A small class-conditioned image diffusion model, trained from scratch.
Training: nadamw at rate 0.0019, batches of 128.
Rows from block 4 of a small class-conditioned image diffusion model, named by matrix and row number. Rows with one number belong to one neuron. Each number is 128 + 32 x the weight over its row's rms, rounded and kept within 0 to 255. All counts start at 0. Numbers have three digits each.
After each neuron's rows are labels from the 100 images, of 14976 (inputs lightly noised), where the neuron reaches its highest value: "peak at" is the part of the image that holds the peak. Only what is clearly more common there than usual is listed. The data: microscope photos of single blood and bone marrow cells. In brackets: how many of the 100, against the usual share in percent.
# fc1: MLP up (model.blocks.4.mlp.fc1.weight, 512x256), inputs 0-85
# fc2: MLP down (model.blocks.4.mlp.fc2.weight, 256x512, transposed), outputs 0-85

fc1.153:052103114186074103121143017131153139122105145186060115104200114124151141120135123153151111109087159167117132094095125115116118087144119117141125210110157101130128148132095118084137095114106079119083161055127084134106105162110151171097094144098150080145114120
fc2.153:201113143153104127162187016147127123137130112082075111097088128143124134118132125144196109144164133231165133165138120112108125110155075149121139035054126103118144121127166120133125111136130202119077055170149072130120114141119117107099144152145182085133117133
peak at: bottom left (48 vs 14.1)

fc1.171:135122146100125088117000070109155122164094105104175100202214108205081124125127122124174090115125137102147195104118119167188176167131135102130103132124079137121105061116146127131168154107172102125166083143103080143121156128121134100138160145123122108110078148
fc2.171:150133120106145133082000185157108138119132146175104105109152109115137143122122126135135154117076117095117203129085148128194140090132083128140129083120123113124152094111080108097145124113132126142163183128124077112142228155085137110140136129063178151144000049
peak at: middle right (40 vs 9.4)

fc1.25:128132153171082083100091127093161115169121129158171144071107178149082121150134130069088125171222146092115152189115084115161120155080116132078142155127126112149067110054134123099116118143105098091130169131102139178150125183081073061134139137077135086124092106
fc2.25:141126173172072070115121127169095146102153118071120150085120101152154134147151133075124122064034129132121102054170162099093150116085123132206140130109123073134082151188140143143138116109140163157141150103106110070128151215098183199175155146162128077115144156
peak at: top centre (30 vs 9.4)

fc1.375:127094133125052122132126106133180122114082167168101124160151081123101121153107101133126054106105096127178092173161154109195110138118219144121087145058159150077162096132113124128153109157105128158142106130128103089097194085133127147139123163095126162138152091
fc2.375:111071133116098098132136105119032138124139101080091186149133120098171112140124148122127067126156103147064059108144117128214141160087186096093121153037139148140165154103155120169096129115114106116165145112136102133133198111142116106133105120140116123125196140
peak at: top centre (48 vs 9.4)

fc1.284:055170124115128120102155133097141146133119119121132091133084103101105123129152127140070110119110132151100144143148141111211123100161164103182120189163119099130125159115150143111132145124121150117105161095120104137121137112108130104048122185064143125140053106
fc2.284:182166124122135130160159118113146136124152125132169104114141154108164136126119134112051119141136134202175163115120137127164107119137162147099118084157157116130117113127124111161130150140157125125139030125120128128127108113138144154109151098084193099134036170
peak at: top right (52 vs 14.1); middle right (31 vs 9.4)

fc1.132:145141091102135124124109099145123087135150091126135100123110109117119164114103112118116105115176124177097145149101109125238103125157136051099112177138156148140108174122134133073106143108103084138048165129089112153098225178110116122093052153101183137126101133
fc2.132:099147096117122116191129118120193166130109173161102079116158100127152100127158112125151125157092089156129181087159157121179160038144133175158107078206110159124113095124142115154144128137126171094085026115110111111100154181119150131098217145063170145129145100
peak at: top right (43 vs 14.1); middle right (29 vs 9.4)

fc1.490:137165135094098106113150118133147112119099186155091123126138129082058125193162137168069154114171075079129104111145131107149152129146078188114073178157180147132108175098148124163110184149140141113113126111147087145100066113173190084132084175114133122073161116
fc2.490:124133145049079089117127136122165134128153031114097098147099113067127121196135126172091133181110082106134093191094082100123080130159093047149067117121103154109114093129121117152165168106139146113111135142135118115104131079201089145162154049144138121096148139
peak at: bottom left (58 vs 14.1)

fc1.467:105155125096090115105108134139120148124122100085102079147098128098081189110156128125093053177092127140120124114180155200132076099183109115152153111112084109069100128119112147158182158059097128172155165090123129089207146106127113134132140160138116110163110139
fc2.467:137119108124121155114139149127139127104123157154092151102177139085123120154091127156117110061113148141110126148082117214130141094138130096098152132121176145169115118127135101177075159198146120086174118170133105155224149099128165141102137139118094108189134090
peak at: top centre (34 vs 9.4); centre (26 vs 6.2)

fc1.108:073166099145124122101115161117047125125149113076180144138090091093143141082148124125126103132172149108124051143093160163088129193175118119137103104170107134114125151119079105158119166131081146079112156088085142158138130116113142143159179127139126077149082173
fc2.108:164175105114127130096119150130210141143114148179191176130169171121118117104123112111137118123095139091131047138136090165075121037157109117131107153171143139136120129135165152200147146134181127160136106123109175114121081125115130148156104155102113068142109077
peak at: bottom left (49 vs 14.1); top left (42 vs 14.1)

fc1.0:130101124162106125069131129121092137143138162116109102089149127152144114098145148203164145138114109125077141055121094099104127124156161060127196136112130051185128202193147184158107122104104100147130126096153152100157128123157132137112161161142130137105139112
fc2.0:142105130136092121106103090118159106094120090140092104127118092153129141107097149200150137118162100136145101204134161083123140117191126186135193131104121065064126076047101052129154122143148169077125130148157138162137125109168124140083122089134138131102146136
peak at: middle right (79 vs 9.4)

fc1.483:105080116129084124139142130109182161125122137097079054159158085150109124133165133135105141134138117138126142108173153133152073079139192154113114090091121111106123136143121078112148122157175161066169065091146148143105067115154186157140123131132106136129142085
fc2.483:138085110157097113161153139154123106128120123175085027157107112142145124105066142132089132120100140160113128143105109128122156094125149106131104135099140097124147073117102167127114132100084124212171149150103150100139045104156116101092136182106112070148139147
peak at: middle right (44 vs 9.4)

fc1.170:099100125139073108062116132132078126145089108177237135121104198107095116137121136109156040116100109138146103177127132124114177176124116150134099111007120147125100102104096127105165112111096131124138156108086098152115178119106132143127079149106020111161113099
fc2.170:140091125141179123027179152117139132136127113022184124122163114127100113123122144112182153128137135172125120134145124120128121087145103118138126143012138148126147141145180143136118121126150093125151112130132161126118154116119123125095220105146203121139123125
peak at: top centre (28 vs 9.4)

fc1.293:112169144115163123057147131134110141165114108067158109123092060128103114116118113124080119126126093194094133134164155120179091135176169096141082169131148118112094144113175095064111153138133106143073120136118155109061168140148180099070132163084152118123128130
fc2.293:129160122114166137072123114126080134128117129193194154128145171129165122131123137122067132114139131209154126114113130115194137177113172171131121102163127128120099131133110130075129125124102126115105136123117125130119102120139129148062145085108116119126121176
peak at: top right (69 vs 14.1)