From a checkpoint of a small class-conditioned image diffusion model: layers 8.
Rows from block 4 of a small class-conditioned image diffusion model, named by matrix and row number. Rows with one number belong to one neuron. Each number is 500 + 40 x the weight over its row's rms, rounded and kept within 0 to 999. All counts start at 0. Numbers have three digits each.
After each neuron's rows are labels from the 100 images, of 14976 (inputs lightly noised), where the neuron reaches its highest value: "responds to" is what is common among them. Only what is clearly more common there than usual is listed. The data: microscope photos of single blood and bone marrow cells.
# fc1: MLP up (model.blocks.4.mlp.fc1.weight, 512x256), inputs 0-85
# fc2: MLP down (model.blocks.4.mlp.fc2.weight, 256x512, transposed), outputs 0-85

fc1.475:517519538543500509430510442443492568533538459526526464443507457499460539527441478528515576520504465430494454518467490509478511476457542437447527460519508481471458456513512474380542560475493546507505455468556488484552449538504556454560467543474499502551487453
fc2.475:488493515538473474478514444536481455457473534497544532474457473457483458528564460504513489486514422451486470430573502479527459464409511583577535528491511490504516597494460506478448541508464463432548542494567491481584498519509468569548500462452522498556503600
responds to: cell type: lymphocyte

fc1.342:501476515475492504566509492523494490472497507440478421494551427510506452481440463529579487496530499518495553524522501492401511458497452508491475483465453456501544470509547490422537499526540450517559468543544525520500603472528505460486420462514467489486537487
fc2.342:487476492513496490614474503507583477487511489575482513500476441515467487506483508487561483491517501432486541466502490517335493494503517457485495434525494499515543526490500519419489511495496561508548466512497484528503579484506503485513541565531666473477479549
responds to: cell type: artefact

fc1.441:482477440471455472475497441552526556489545499529540461494507435521452537542493513541508494560493481466538564426511498500483496475498529557492486477535505598497439484565463493536517466486467504517522640484464458479557483495537483550597501550492478529503512499
fc2.441:479521538538518537495496536548566494488508558473487451459525514466511503457487489578478546543479520539495558455552518526477488518544545535502561486604466412519503511584471516523480543472505488478475421444519478420524474515515506504475508508479467501529530526
responds to: cell type: segmented neutrophil; smear: peripheral blood

fc1.163:499499495511452515480508479483535496446536517478493444495556439532473461544540398480509503512607476483438497461491556450476478491528508510594476482474479574487476569494502563499529508509468442579486496454519522439591514480448524499473487550492501457520485462
fc2.163:507493538489486476512489509531513472425542518526485459494512535491482477456497637529508465524563505497525498524468518545476496475483486544587480486484497402507507532481501535498521499486505458609523516473474465407399493508545530435479523551506496543508471490
responds to: cell type: segmented neutrophil; smear: peripheral blood

fc1.225:495527442544419385448442540496535444540463469531524463558462510436439568484543523471531424473588458586474599527522475475516515441483473529477497491489634533456426503509504452488450458491479487455499498476469515486555439565481435483511525479465491486421502474
fc2.225:465570450557435383480505500557545571487555499475537496588521433464562424528485537474471442534450429510525412472484488458503442511454482461500494530491336538563424524445585565490534469480464519517493512516515481514538459535510546525480474482473452511426587533
responds to: cell type: lymphocyte

fc1.396:449494489472518467440507462465575520528487456489533422484472486509449516521527580481474526498484506508510458421521482522473478518544479500510558469506556569513475495508500540523447514524410529544535488415544505544566511515489467463489497520506442579470441556
fc2.396:500486486432511461484499421559476497481525559537468507520464462513528501523516532435498537530491486467481530515426488519515484508514522466482517499509470566508522568493503495467525515461524446445513491568619503444553507556523513599467433478503531596447521491
responds to: cell type: segmented neutrophil; smear: peripheral blood

fc1.285:466485484522467459511549557505453474555443486500516477492491442505466511449469490517553517454535487432506454500508515498532471435511490471500476479513466465545488530479334516530509471488514558472507690489495503520494461530475533481590572539385519531525483498
fc2.285:600473503495426453533609565479569502467534480490563530519532423479566515495462472485546393522500494497470518439518499536540501549544473487493546554514460537510489535487642495548485482477574462528491465528490445475523464500451523472579417497477444512505497516
responds to: cell type: lymphocyte

fc1.1:473486530454505417486504461520509594467554500491529477506506441504501384545427456521484504457543458487559499534666416551503491486547504490462505494484418526551459476499501546481447515436517476431488509559540527499485512521491507453485494505502504442532491489
fc2.1:487512488514489589521489497520502618453555479521510509505488559472495409457422522507500483426543539501543499524669449413516495483449506471490510503476437489555532489528496530486441488443498507444501489551447522470492515486520516450506515504497452520465491518
responds to: smear: peripheral blood; cell type: segmented neutrophil

fc1.332:553497463449439479465483511500523499536491470501458464566526482481584576498517515505488519553568563516465450492527476536508517483542481488458514474477509497502491483521504488496439487481467502516521499485462469502553497549463463553549465480496425508533509457
fc2.332:470504496457416449525497485541452514475571474484431608577446473518467470469528493492494487470457538515506539486452480505552476480500505501533489509537510458560493557490488509446539499488471572500500489492485539524537452516454524459504551540484518483527493521
responds to: cell type: segmented neutrophil; smear: peripheral blood

fc1.292:555494474445515470556572466487536509511521462661419378514502483505530513489531514497550543522523509443474503423510541493451528532546507548530491597501512508538538470483534500474538516547519503493498529461530487530512457521494485430513629494394569508532517486
fc2.292:529541490484494489514505467451445494512483502446431329520442497483470464486507503475551485525526508492516504509486513489417504584535405511498500490427494515486497511535473520452498502504534492491529484500491548519488425516498511495486408449446472468510495507
responds to: smear: peripheral blood

fc1.329:444528482521508495477491547506484449436558458542525520453451515468401529518531497521522528597526467486529511571566465483472442448530492497439444501485508522487485552473469499486422450416497524527520534514503511506494490457451489449487493560480510553440501524
fc2.329:490500486504470483488502532496502550568465527550540520424524492495569520493445484511478502438463457525495475455411515507457552584523466502555444487502490519521470438515462477514592477554496512503473493473519503473491564440430532560528491453465560544485510462
responds to: smear: peripheral blood

fc1.40:510453424463526552514460471455485519513473542518537464542505524456515464515557539462531529544512506538521499567566440525488525467521487459531499512515508393459546542492434473502554563473486438523427538482436487445560478472503470541490544503493506471463531459
fc2.40:500474416460491544526489495577508454485542442486511485490476484471453520502433539463523500448477479505483490444430547535492479504500485569466524510476466393557543465472494543491480587542538548485515492516450451547576476463531551434515487520468501504454516524
responds to: smear: peripheral blood

fc1.496:503440531523434466525462492449525579496479541573471465518488486483463497538556549516512443470581488505486468507521486516488397502488444510465520546549456486522532528529519486448508487531507535412537553507501549490537470460582517571588540454520512495489513476
fc2.496:522427486453516556522502589564483539553514483516452449442488524517529490450553486472524442452545513502564440533497479487525497531474402557496490492555462473530494502537487467445507534537553471457547435486493521505471488527479517520490494466546523546485535570
responds to: cell type: segmented neutrophil

fc1.164:472435515488467493475371454587590480504519484581529481505513505490403525495511488511564467428486506436488499490490497485463485451501521450512519527490491525478442510510429497510490479507534496485514621469491579516492509502497530507554446547505431487523531491
fc2.164:529478525517546500386450482426436482541457515464555466505519498515528495497503502474560503522536495444525479480506469536403484485542525502524488467582518501495449526524460497523482483498497493500487512507510602490495533458496530528479581470543484492509499552
responds to: cell type: erythroblast

fc1.327:538474461575480502479523499474488549519498496468483472472523394500502450531550539555482541488534493493454515517502468463484575441433463495537456489480517514525499511474452507504523500577482468461465495496516517501515470441494497541475523515515489499510494512
fc2.327:495517455553460546465494437572476578499505446562506501471432540542404516480550506437497513504473519488498569494509525475494474555453408552527502482522505440528539550486541550507484491550546512468479473461508493493514428513510482545557467473544519464489504542
responds to: smear: peripheral blood; cell type: segmented neutrophil

fc1.8:549502588498526516476523458557491500492419447502530483526489435554500470467550494450482516659539437477553508481460543420515477470427495530394420496483481476528467478420499531487456524503492458402529515481477515497426516419470448507489506510503506519454483512
fc2.8:496480399511498485503511528538483522524424428524469519497501565380493495510550518572482491649522588487506524485489546556510457493530508485404602496494506532517547473431497531501436455528528486396468501491489508500579513567510391517516515528473502515561483503
responds to: smear: peripheral blood; cell type: segmented neutrophil

fc1.5:475547502499447517423465481503557489513487459477481517518538432532515518491496497506471461486560512424484491542504447518496495498479553446456528510518512487488478485514441520516490500484464514532591486545495505475534443533505479482532559524548534562500495479
fc2.5:457584461493546509421489503481482475465463485433472541497515567501533505512472508513495578510506499397533451561474519479464488478482577512509489526487498512490450468482544527555526483497478480493566561523521481491487499483529474502468425493498563481503516474
responds to: cell type: artefact

fc1.65:466526474466490459470520457587485472506438431486514489526475396435537536549523537555489450535502478499534508485513476521532501479436491462340420475511415458463490516413498516508623451488499467477494506536459525592482487448470488540464509506500515477512480532
fc2.65:478553528465644523510487520568456499501433476584447484506484483531483528464516401464430652469480495491535521512532500463467505518497511433411547404547452584449545502448460489497581506478488490516492494511554454549494506544506482523501530499503486496497497513
responds to: smear: peripheral blood; cell type: segmented neutrophil

fc1.212:473479519512445487495461491505497496473522510511543493471475440551384471485477499525568454496559469514523532554533482520587465525496533502467560450526519523475434492460439491490489506493457506515482566479485530465475540512543489491466436524444421550516481485
fc2.212:558486520550517521469485534541496495516510457528530536450551527543555553503504540512562453484489502609480542466500469505615499477508529460484536480556512514519498531530562505506481464466523473497489478493504577501501560487501522490373543489454536488474497492
responds to: cell type: artefact

fc1.69:513469436428474486481515550496533416456514438485524466465468448444507460481462503537484500459534533482538502463621468434479449533452483444504495497483460374512468479492502435490519541447538511414502496465444517552552513539437478525509492526505509509431491504
fc2.69:485480552574528553482505456478500424430495431503505505500448524536464468502440471466501498463485450494542495503626477588503428509527484445512457491461482611508520459487497418490510435437569512440479483446530488548428512471554480512499484522495414488571509513
responds to: cell type: segmented neutrophil; smear: peripheral blood

fc1.335:574493442509483492474489428498531464505561478525487421557497476520475547494513517473508522485543532418435477469447391455518505513515461398467463527479508501519441480486474448468510491437406559508469544502481482492493490565501470483567477515470457541497446476
fc2.335:455501444501514442516484457462486568506475513490481483576472477482495461494567468412477529538482489474526486477551580431496461492459485591524440503508507498458520507474510540487479504546571480445468537517476530503449489554463478514552492472524558492497480505
responds to: cell type: segmented neutrophil

fc1.298:522520634454441568473532563447523596462456496498472498502491486437501521510609482544520466527475502494514493521578440553467410480555476512487509504476523510462510452473512495486510556409503453426509509483496510477534493503516472457518483491474488383557494494
fc2.298:493508630468475563512488579586496444572562521506507553486509511433509488538394517542501458464533486507481496507405552563478585546537485504512526499501457493533551593520518455518481527549474544567506503524516506525535499486488545512516517517486544388560508457
responds to: cell type: segmented neutrophil; smear: peripheral blood

fc1.52:487452479542538515516648537459512481544475491469484502455443598460502529487516527507494531546536526503492419505486492483475501498512574516511482550375491536546506512466447482520523465503462543444500479437497419597511539516466513476552549541430502540534577433
fc2.52:574423504549554463597617521518475492516463483501484536515544442525520472519481499523502572536486490548513465548515487476505541481520567472465503496449504501511498495502583517547510501454480539521503540562524401487517560496499468500529439525455407540518581506
responds to: cell type: erythroblast

fc1.113:425515525515456527471512516532542509494472496515432414466526409514483473545457449511431461510529428508489455544500435473453473571441584529504470517461483478505454485479531434538527563475426533499680502509527512547486535499521543499504485522408472502484510498
fc2.113:515443538499495489484471554536463483530502520446453432470491509513482516524542504491454441485475500548484465501540560491490544427482591518506522534486500519465461493550470506534515531482545475527685489476473491453545537543534517447525511547447565505561532496
responds to: cell type: segmented neutrophil; smear: peripheral blood

fc1.459:516474446449431526473543451545545534523442475473519427475515528458456548405465534519522528434470517460474522458557517525478504488486458587519434473502467468584451481441484444484529453474484499435509508473495519460600530527473516480509487499512509513358494509
fc2.459:445528584477459450479534460438508525521476548535499417473454466480532555547523444498515479485501529487542546555558551489423486554496466559528550520569572539552474449437518548490564529503521481436504495538528551547480531551444592549506543456540474504674529488
responds to: cell type: segmented neutrophil

fc1.165:472469461551497494504511517444425545486396494581570445496470515454534518504518548549501484545490475474568547474501557448524486466499514529504535479492502521499461510535500484549485514438515486554451551471455506516499506569504533522483569521484535512469508607
fc2.165:553473464579489500527532502540523467534550499467556525433497422461444523497463565528481442469482448525437553535516458450473513563466510493491510489474537506484458462452473530535563512534509534433519478513465546475531506560517488501528494538475499526477540393
responds to: cell type: lymphocyte

fc1.232:515514547510546450484507451547511456524402576491548487593517427515493481471540370487525510558508512497524482493450522484492488452552533545550478488521505447559425467543518394518441517440517485547464523460551523399529476532506424508486486550507509478467477517
fc2.232:499587533532468511546537531442532386487429574498546515505476549412521440514506607495487544556554453495490486444489521498522492544468542473530499513574499603523468475547470432538478473442467509532437494510472522398449478495471458489508518483587535471511452397
responds to: cell type: segmented neutrophil

fc1.398:519512483530490515484543552488407515498477482565537502496395482496495513478507477518448526499556470565532463583576499483526504563517498498512475512413508475465470510513488457522493502481427523482436438451508548500477561501489568464375454528471461563520518495
fc2.398:493532502501543522550584519497604491489505515447550484488601395447494548507445523502412525499506518601502487463487478489536520449539487504469489514433541422500514484544554490527515482503530493470389519500487583536493573488526479516366563521557552519511558483
responds to: cell type: lymphocyte

fc1.288:492531554569464535470531491517482535570479406476517469504521434545495435483462540477512433456485607507502494516498488429546445482490508517466467505484534519540452491546514425491517426368584474475491533511508523563501527546501415467465523530531494487484458495
fc2.288:521555491455452463527518480532576506558455479485519488566532535497536474530531468505533459512510409488508515467488495540513513553496550533442516485575536470509488568559470419509480495387417513470486500489521479542452589470561433496396495547576463490493472515
responds to: cell type: segmented neutrophil; smear: peripheral blood

fc1.107:557493480494484510471476511534498479431493513502597484440466500441520547439483514441476428536467484445418529561476548541525544534479498498479488475484421533513441531517520451408531508562520532484497541515479533526540558510457438610459479482555506418537490462
fc2.107:438525468484481483499492499498517532570548494464528474476502466472480453421533487429500463483547474441569431443520437509490461482442453486506442510500577518494484477485511566555468538390439492526516501513550475494546531546472573389520499513453511489521469552
responds to: cell type: lymphocyte

fc1.453:466438486467528485576443538483519496516449540477443564545494511482485528484486480494523509527538503593546516565526469483518523482544466551527473526453523481477560506470500480444545483497410570487444380438477524504485479505468555531446569565478509498519490445
fc2.453:484452490487566522593492514483473480503494481588460616509524391486576511504494507495528543513518511520460483447519519485517524515481493512505502541435515487514587494519436504452486501486550459474425551484506567506466504479505476502468409450500655491493522533
responds to: cell type: segmented neutrophil; smear: peripheral blood

fc1.291:504510518463431481458559537517484466475491496532449461579542413477510495523481459496547471467515462454541499544540478490460425456555511515486422502420497465441489438498442490469500515515531496552555565463506514427370533528450570506520578537525489499558482465
fc2.291:502486540449471496458532501471488523504542525444398486535472462532479464500526483520575450551462494439491518464469505527449515541548535484515521501417564548513570480518528468473468485464463497492512459495452525511509556540500559507507403541585578426444503533
responds to: cell type: lymphocyte

fc1.406:486453471512537505509586543430477497542430524602458536518489463496482506435503494488513564483556498424520525529521473484468518461483481483522508460464540473466515489476503445539526503446489538468541573470544492502499535490528528513581544568456531563520510458
fc2.406:564464480558555522496658520538487496466561497408538582569559425464485460503479467413441528535526482445544494501549541476537544525478563537527501543499521553553534530575515560499444494488519448504522477445481380534487522482518492510538485448447497480576465533
responds to: cell type: lymphocyte

fc1.38:504515518516449486463395441511434454521512527472488484519587438523467452535477499516498478559482512469549537514507517484481529570464533463540520446527449455482475439528525489572483517511506490492530435520488355522480531513529512476471477487519500497516484519
fc2.38:474448512520504524475399501533523491479487482419473498463480529496560530507490525527492506484477521549482543505503535542516476405453484452485495472552544511476501491516490505541470502514491502517542532502504455491489538506492531497480495521554449533483483471
responds to: smear: peripheral blood

fc1.34:519378502520509497553443482469537525517506515542475500514506420491521463566497511503607487492488495469515521541494525463488529559485493495470513487497509499518501531505439519468494462525536488518548335527471468454535535445538513486470488474435454502540505489
fc2.34:517517513547538541470562513411457500492480481578523507491488464441535524498473544493512505463542503467469554447515502515458535514497399492456480500522512519506514521482479456460458469531479483511552473569523488523519498502499510463483474576474519470515487525
responds to: cell type: erythroblast

fc1.407:493503496451510526483430484460510440504516480312456456476511435485484442491485513558561503514527492449514475439517512517503503532464496512523498430468520518513478440528458507596514538490501521484558438510533402540546463535549505504474438478471510535515496477
fc2.407:479480530455540543415534495509519525522492504665478482508477458482484543508487477546519559503435504495474492534505509534515515467506454442469510536511533531463529507490514497557450532500483493539498521527540428472521531517542515524474528576517474513521438453
responds to: cell type: artefact

fc1.330:482470483452438555523542423552526522513531431476486451500514465504462567481495425532494481490474506461531517511544529467491502503518518475529499499475536602543408484496491408482549489525527486489559499515524536437438527535494535472519479563468502584570484508
fc2.330:524502509487517504584493499447517426518535551560477480482520515539519507474511482488477472489485445497485547491441493527475507473541547510503485490535496452493483462548501501517534497463506503411586488469546550412521510474576569515500520515483469570520465451
responds to: cell type: segmented neutrophil

fc1.279:480499493522501494483536549514516515502522497550465512492481527478517490506488521513505515494496505606531411594516513460463449448475458550531488457440494486476475523476465479389496492498482537503493581440506678504495484457480520462512522516422449539514477406
fc2.279:514526501529418529507514490469463498496488468404425536473467414524536520500499513498546465485491508543470508432487532466438485494456498495513500489442506468515505477512533530407512508506574476501545463504503714499477434492479490497492558536414500484475479570
responds to: smear: peripheral blood

fc1.73:540457527496497533457534473542490583493628433540478423515477502495435503486480443491510510572548500468426563475544459578481485473562519481448431500509532545532438542472478497533438514549524522484469540438484517595479545475537491499532499522535486554470484534
fc2.73:505484519504521536516476534466602457497393525507495516486499459505530530474539442466499504451461503510569470493440526587525480510537500535527412483499468536489466463511503463462565499451523442509480520566511532407428478485559532493489456494506499542461507458
responds to: cell type: segmented neutrophil

fc1.84:465510457480474508475537499589512472558591498494531521595478405506504474479595507552526535525431449466436490540515515375498553520453515487514541467466501470516421526525487442461511478484504478461528485513572498588451489458540554487502479476488486483561475495
fc2.84:547532512546478490563542488452490516547547490508597586481512540467496479517558419476505386546500517461498555450467516551475480444470534580480485548457511518556434524536534485446534448521482542410557484528511482569521437503482563525483583579514558495445472539
responds to: cell type: segmented neutrophil; smear: peripheral blood

fc1.368:516475527541475441500527475558542435591615481492519462444569475487481484499462463488510458546516468481531472475565479433477521502544449492526498469436419485551497624509506526546591451536501469478505517554524542522457502427502485487497526499455508447509492565
fc2.368:493470516516558527524508479520449500525589497496496486497553458485482503509501511529487610476505520460467455481553486586438494477445475453478466506429478461497501535466491564581566536536473508495518465503557529451422459547507455528522439471467540471509537447
responds to: cell type: promyelocyte

fc1.41:489512526560502428495488455454537530526497529450471490470516458519486552510456489471454535531490477391504481495456489495387452498521483561479489587511513471473482495464488447470532518523431480417442488438460571461462551494440551534562462570517520532477394516
fc2.41:502491510585597422532495474547488464501470512517463435474436453466480368526570533490535557429566538471510504477574547532483524523476491505497552470521537429518563551522498526487481518496506468534476537535466500504482512479430513423534523405508519531457450529
responds to: cell type: lymphocyte

fc1.373:498493505514485494429596562516400487523447518295606595535488465502527489453494485460461445503515521502544470541492514563550484480510476417511509491470488494490514451529545508560547529488482521501537610507489414503446610496507473496540482529504547468495500443
fc2.373:501506512506493572391533533538572552485527528661538621476495466524468516508538482529458482475490491524471500498486503497567458452471370507510486492468471514504546518499378475543439515568569463466520434460490376552514639508481530515507502475504436478546498503
responds to: smear: peripheral blood; cell type: myeloblast

fc1.420:498476468511542517478504477526515506455571370491498486501512456382502503505569458498505577512466414489531510500536459433512475483464458579523486511497482507546566510433487537478500481443536459504469514533459560494533462569500520498465505505510504547545483542
fc2.420:519574514470526490555575469510537489463541410498522469547547506597520528502519511511511549466500571487488493522519432516543497493539485540516521520527508547488452518476514555457488482465447503442425499520543583444416449445493524509471458530497398438469445511
responds to: cell type: segmented neutrophil; smear: peripheral blood

fc1.416:457467486465482457473556559474437480535487492418511436530530496511444511444485503515503495515552456461501461477538508482591470416524529499506452495377516465494497470469544493486551498463563528464528593443513528501500447555460579510508519522450484512497480473
fc2.416:525436508527532480498548558516543468470556501601552459514430454546528494532466508501491494501503467443474457509511495460578453520493521511517488512429493483506551522475455530499482471475472466485574450497469539498486358554489490456510473514459553480475439527
responds to: cell type: lymphocyte

fc1.326:505531518494478486472500509504536467576512501514531478593529510516515507529536431550474492519486510514525520570527504498518544481539500495579413499484510546506537481497511458477515474465482530477469491479491498553467497476473483544505502532541518571448494483
fc2.326:472523512501533493463429501496475546417494488496509512579463428521440526532484414567489552477500506504460509438454490495487459491506524500429408497471499536510580513515419530521487484525442491506456538479504450468462578476481503481457527486522526513449509499
responds to: smear: peripheral blood

fc1.152:446417495443466475477435447515612520498509476429497461517521526524462533510507517490517485481489526498493499459514527548463482517530489451495506415427529504497446534526472515498507509513465509464487474489488530470502476495537543518520468519587452511506529511
fc2.152:562460502504488485443543480480434483522487537592498468452522574510572501482530492507488484493493505497545476540539489507550518464559450549550514557447500478470465471483483495500538477484559482499470500494481556497473528505490482494558529480546447528492523463
responds to: cell type: erythroblast

fc1.42:542549489489483486485546432591536467518549501507524480513546515514545483511501491506517519497469498621503412510523514495502560516510530493506474493546464499484433441503423499358538492514514466533479466489486464483527438512542523481486638528469457506508437520
fc2.42:420523527441495474495453498460488565504495513526552491466460446522461553528559503512511504514488475601495453451414458532546427488492490511480475439549542576520445563491522479394527509484487530479470485492499519457553456548495526513521409482490631586442486469
responds to: cell type: artefact

fc1.198:468518549482499428488511565508441503494523459553504471543399482504493507517510436450454467525483488505420544515464497480463466527521517509461545556420524554546506427429483518528558483500402560449443525483530532529517475526412489462485498529562532498539511474
fc2.198:546473537528485426533541493461506534504447575468522450544593431489477504511494446445475475499498470481613511500558497490487500483491532531546565486454499491459504595567483463529441483474476522542454492474533522494576506494448523582528478506551503476553524526
responds to: cell type: lymphocyte

fc1.66:433540393455463515491528508544457508502459492553466513472496523477502543467460479523464521539490454521521519461511507532506535481521470559528520523485562549447523551557486524485542481482498551558461538477482544481564494484519486620445491549481487490496493572
fc2.66:528513423449506483481489485447525489542543515482469485484477493465459478498523463495464563486569434515512517593506481507540496511490483423434489489462454580511541427417517475510458506546468439468437501553468466477557495493509484389484527455536489476487502423
responds to: smear: peripheral blood; cell type: segmented neutrophil

fc1.14:466534458523425511479592540503422479566484454536477476547500422502513556479475467493564475494580496473517397512521456501472483450536466479498501529440513461465499457478591464528494504502469548469555524497508499474486562583521481520523426538442454474461513550
fc2.14:569496474436438524512588499535507544472540552436511469542506431494483479483545487520538473496444499487531481576449540496601506561564497502519523529521539471478475544501393495547530518507505479455543517467468475507535541551539549482529525459426508474514552453
responds to: cell type: lymphocyte

fc1.98:532489498485426515483527474543545550496450499480491449513514440494487462506459555438475574464455578489531497539450457509488480511573484509426527488479597495524498475482503478481534437556466491394477495471537529591550512554553475493482511483490501505471483498
fc2.98:499528481467553483507511490510461556492447464502454503546468543459472482493503462534468457480484379502484489519458495476472453512399487450456470504499567508492526465488510507474510552526517505436471505464469537586447473469428477482520477501499468490549497500
responds to: cell type: segmented neutrophil; smear: peripheral blood

fc1.80:473552458535529501465551421523470468493484488492570418553485519501452519475519506496433546524531494471499578458525467505504409471521526459538488521458564524496431521483461470397537558456486597461493483456513519494519608536533546516565549576472542545511595487
fc2.80:481531440566536520436548410464504569516524467523583477473508422504482515422513449455468503484463466474534553576471521467463584507467514564469470493515433530524443475534492536443510583541525430544499504483523538493520548554544472490505462491473518507487537475
responds to: cell type: lymphocyte

fc1.482:498523503504507520450571507483503498512486467587491390500569486498480501516434490514476495533505531493452537508538540509403538551484565472480479449462472505489479509481558512455482472524485488544611360502450517538477515530511508450461537491558583491489429533
fc2.482:506581545502490494429532511462519494494425520427470434479461428555508534491529468546482506488485502530504522517463462513435496507529555506509482538476553506472431468480538463488489482472491509518483562533483507487462460506482467530461544563457393461481514508
responds to: cell type: artefact

fc1.422:450458487486470533510527454534479543571562486474501437488539442480470490435418495529471437507558504461525495537490535503467542447492494515473590478482470488526440543461535452517508471551520553530481501551489504494472551551491511528471469566470512559542501508
fc2.422:565475507472532540493484518524560468411470479489495447492451516501467499439593494549469489482447526484498476474499456480481450559495496456524609500494562483490471451526542499517495489441461453472479488463490454533465551555502520457470490434487509552540502462
responds to: cell type: erythroblast

fc1.180:492486489507485537482479545440555475504496437508474461447433505607570482548492482498493469487524532502517561479493449494526479529497509503452579500468508615548479517480470529515481499526465575520587466522448494576468536553483485520418490484532477481512493473
fc2.180:483544522513490478393476496564492528505510582524478496511569450585398531531530456491519488536529505477479493530554509487558573538526500492518578475481527606467472518523470495479517485452431448497471490456482480439432506549486506511460496503490548493532494493
responds to: cell type: lymphocyte

fc1.114:544499434481449476485320485507476545503529456588562553547456587456507551524529553511439460509463474430494468531508498505551507477491521450485494478468540520501436460510462472454502513460437521532455541495471469539522506474486497489512467545568464519508463464
fc2.114:529557512489472478545537505507533483532516501453486465567526496466576473466479518489504483504535526611464471484485480515472548547540593521491489514476492464530520507486490511447480520490475509517468560530543514528484560479532447499530515499488560527520473526
responds to: cell type: artefact

fc1.364:486400501569468465603510484523504522459532474446461479524517515513470517463508478511469442488453489530473510477502492531498435398545472444525489570448487482511477521499577489499530494499516578470463343426479541486456464520485527535489477535464593514526494441
fc2.364:503537529443515491650525501525520488528499487527407487539461466507483503485494488513451427476516527429517549456525484516498546590547490505475528567538509446507564483513381460492466508481445518515416598547498492497479526495496526469495514525456545503495480585
responds to: cell type: erythroblast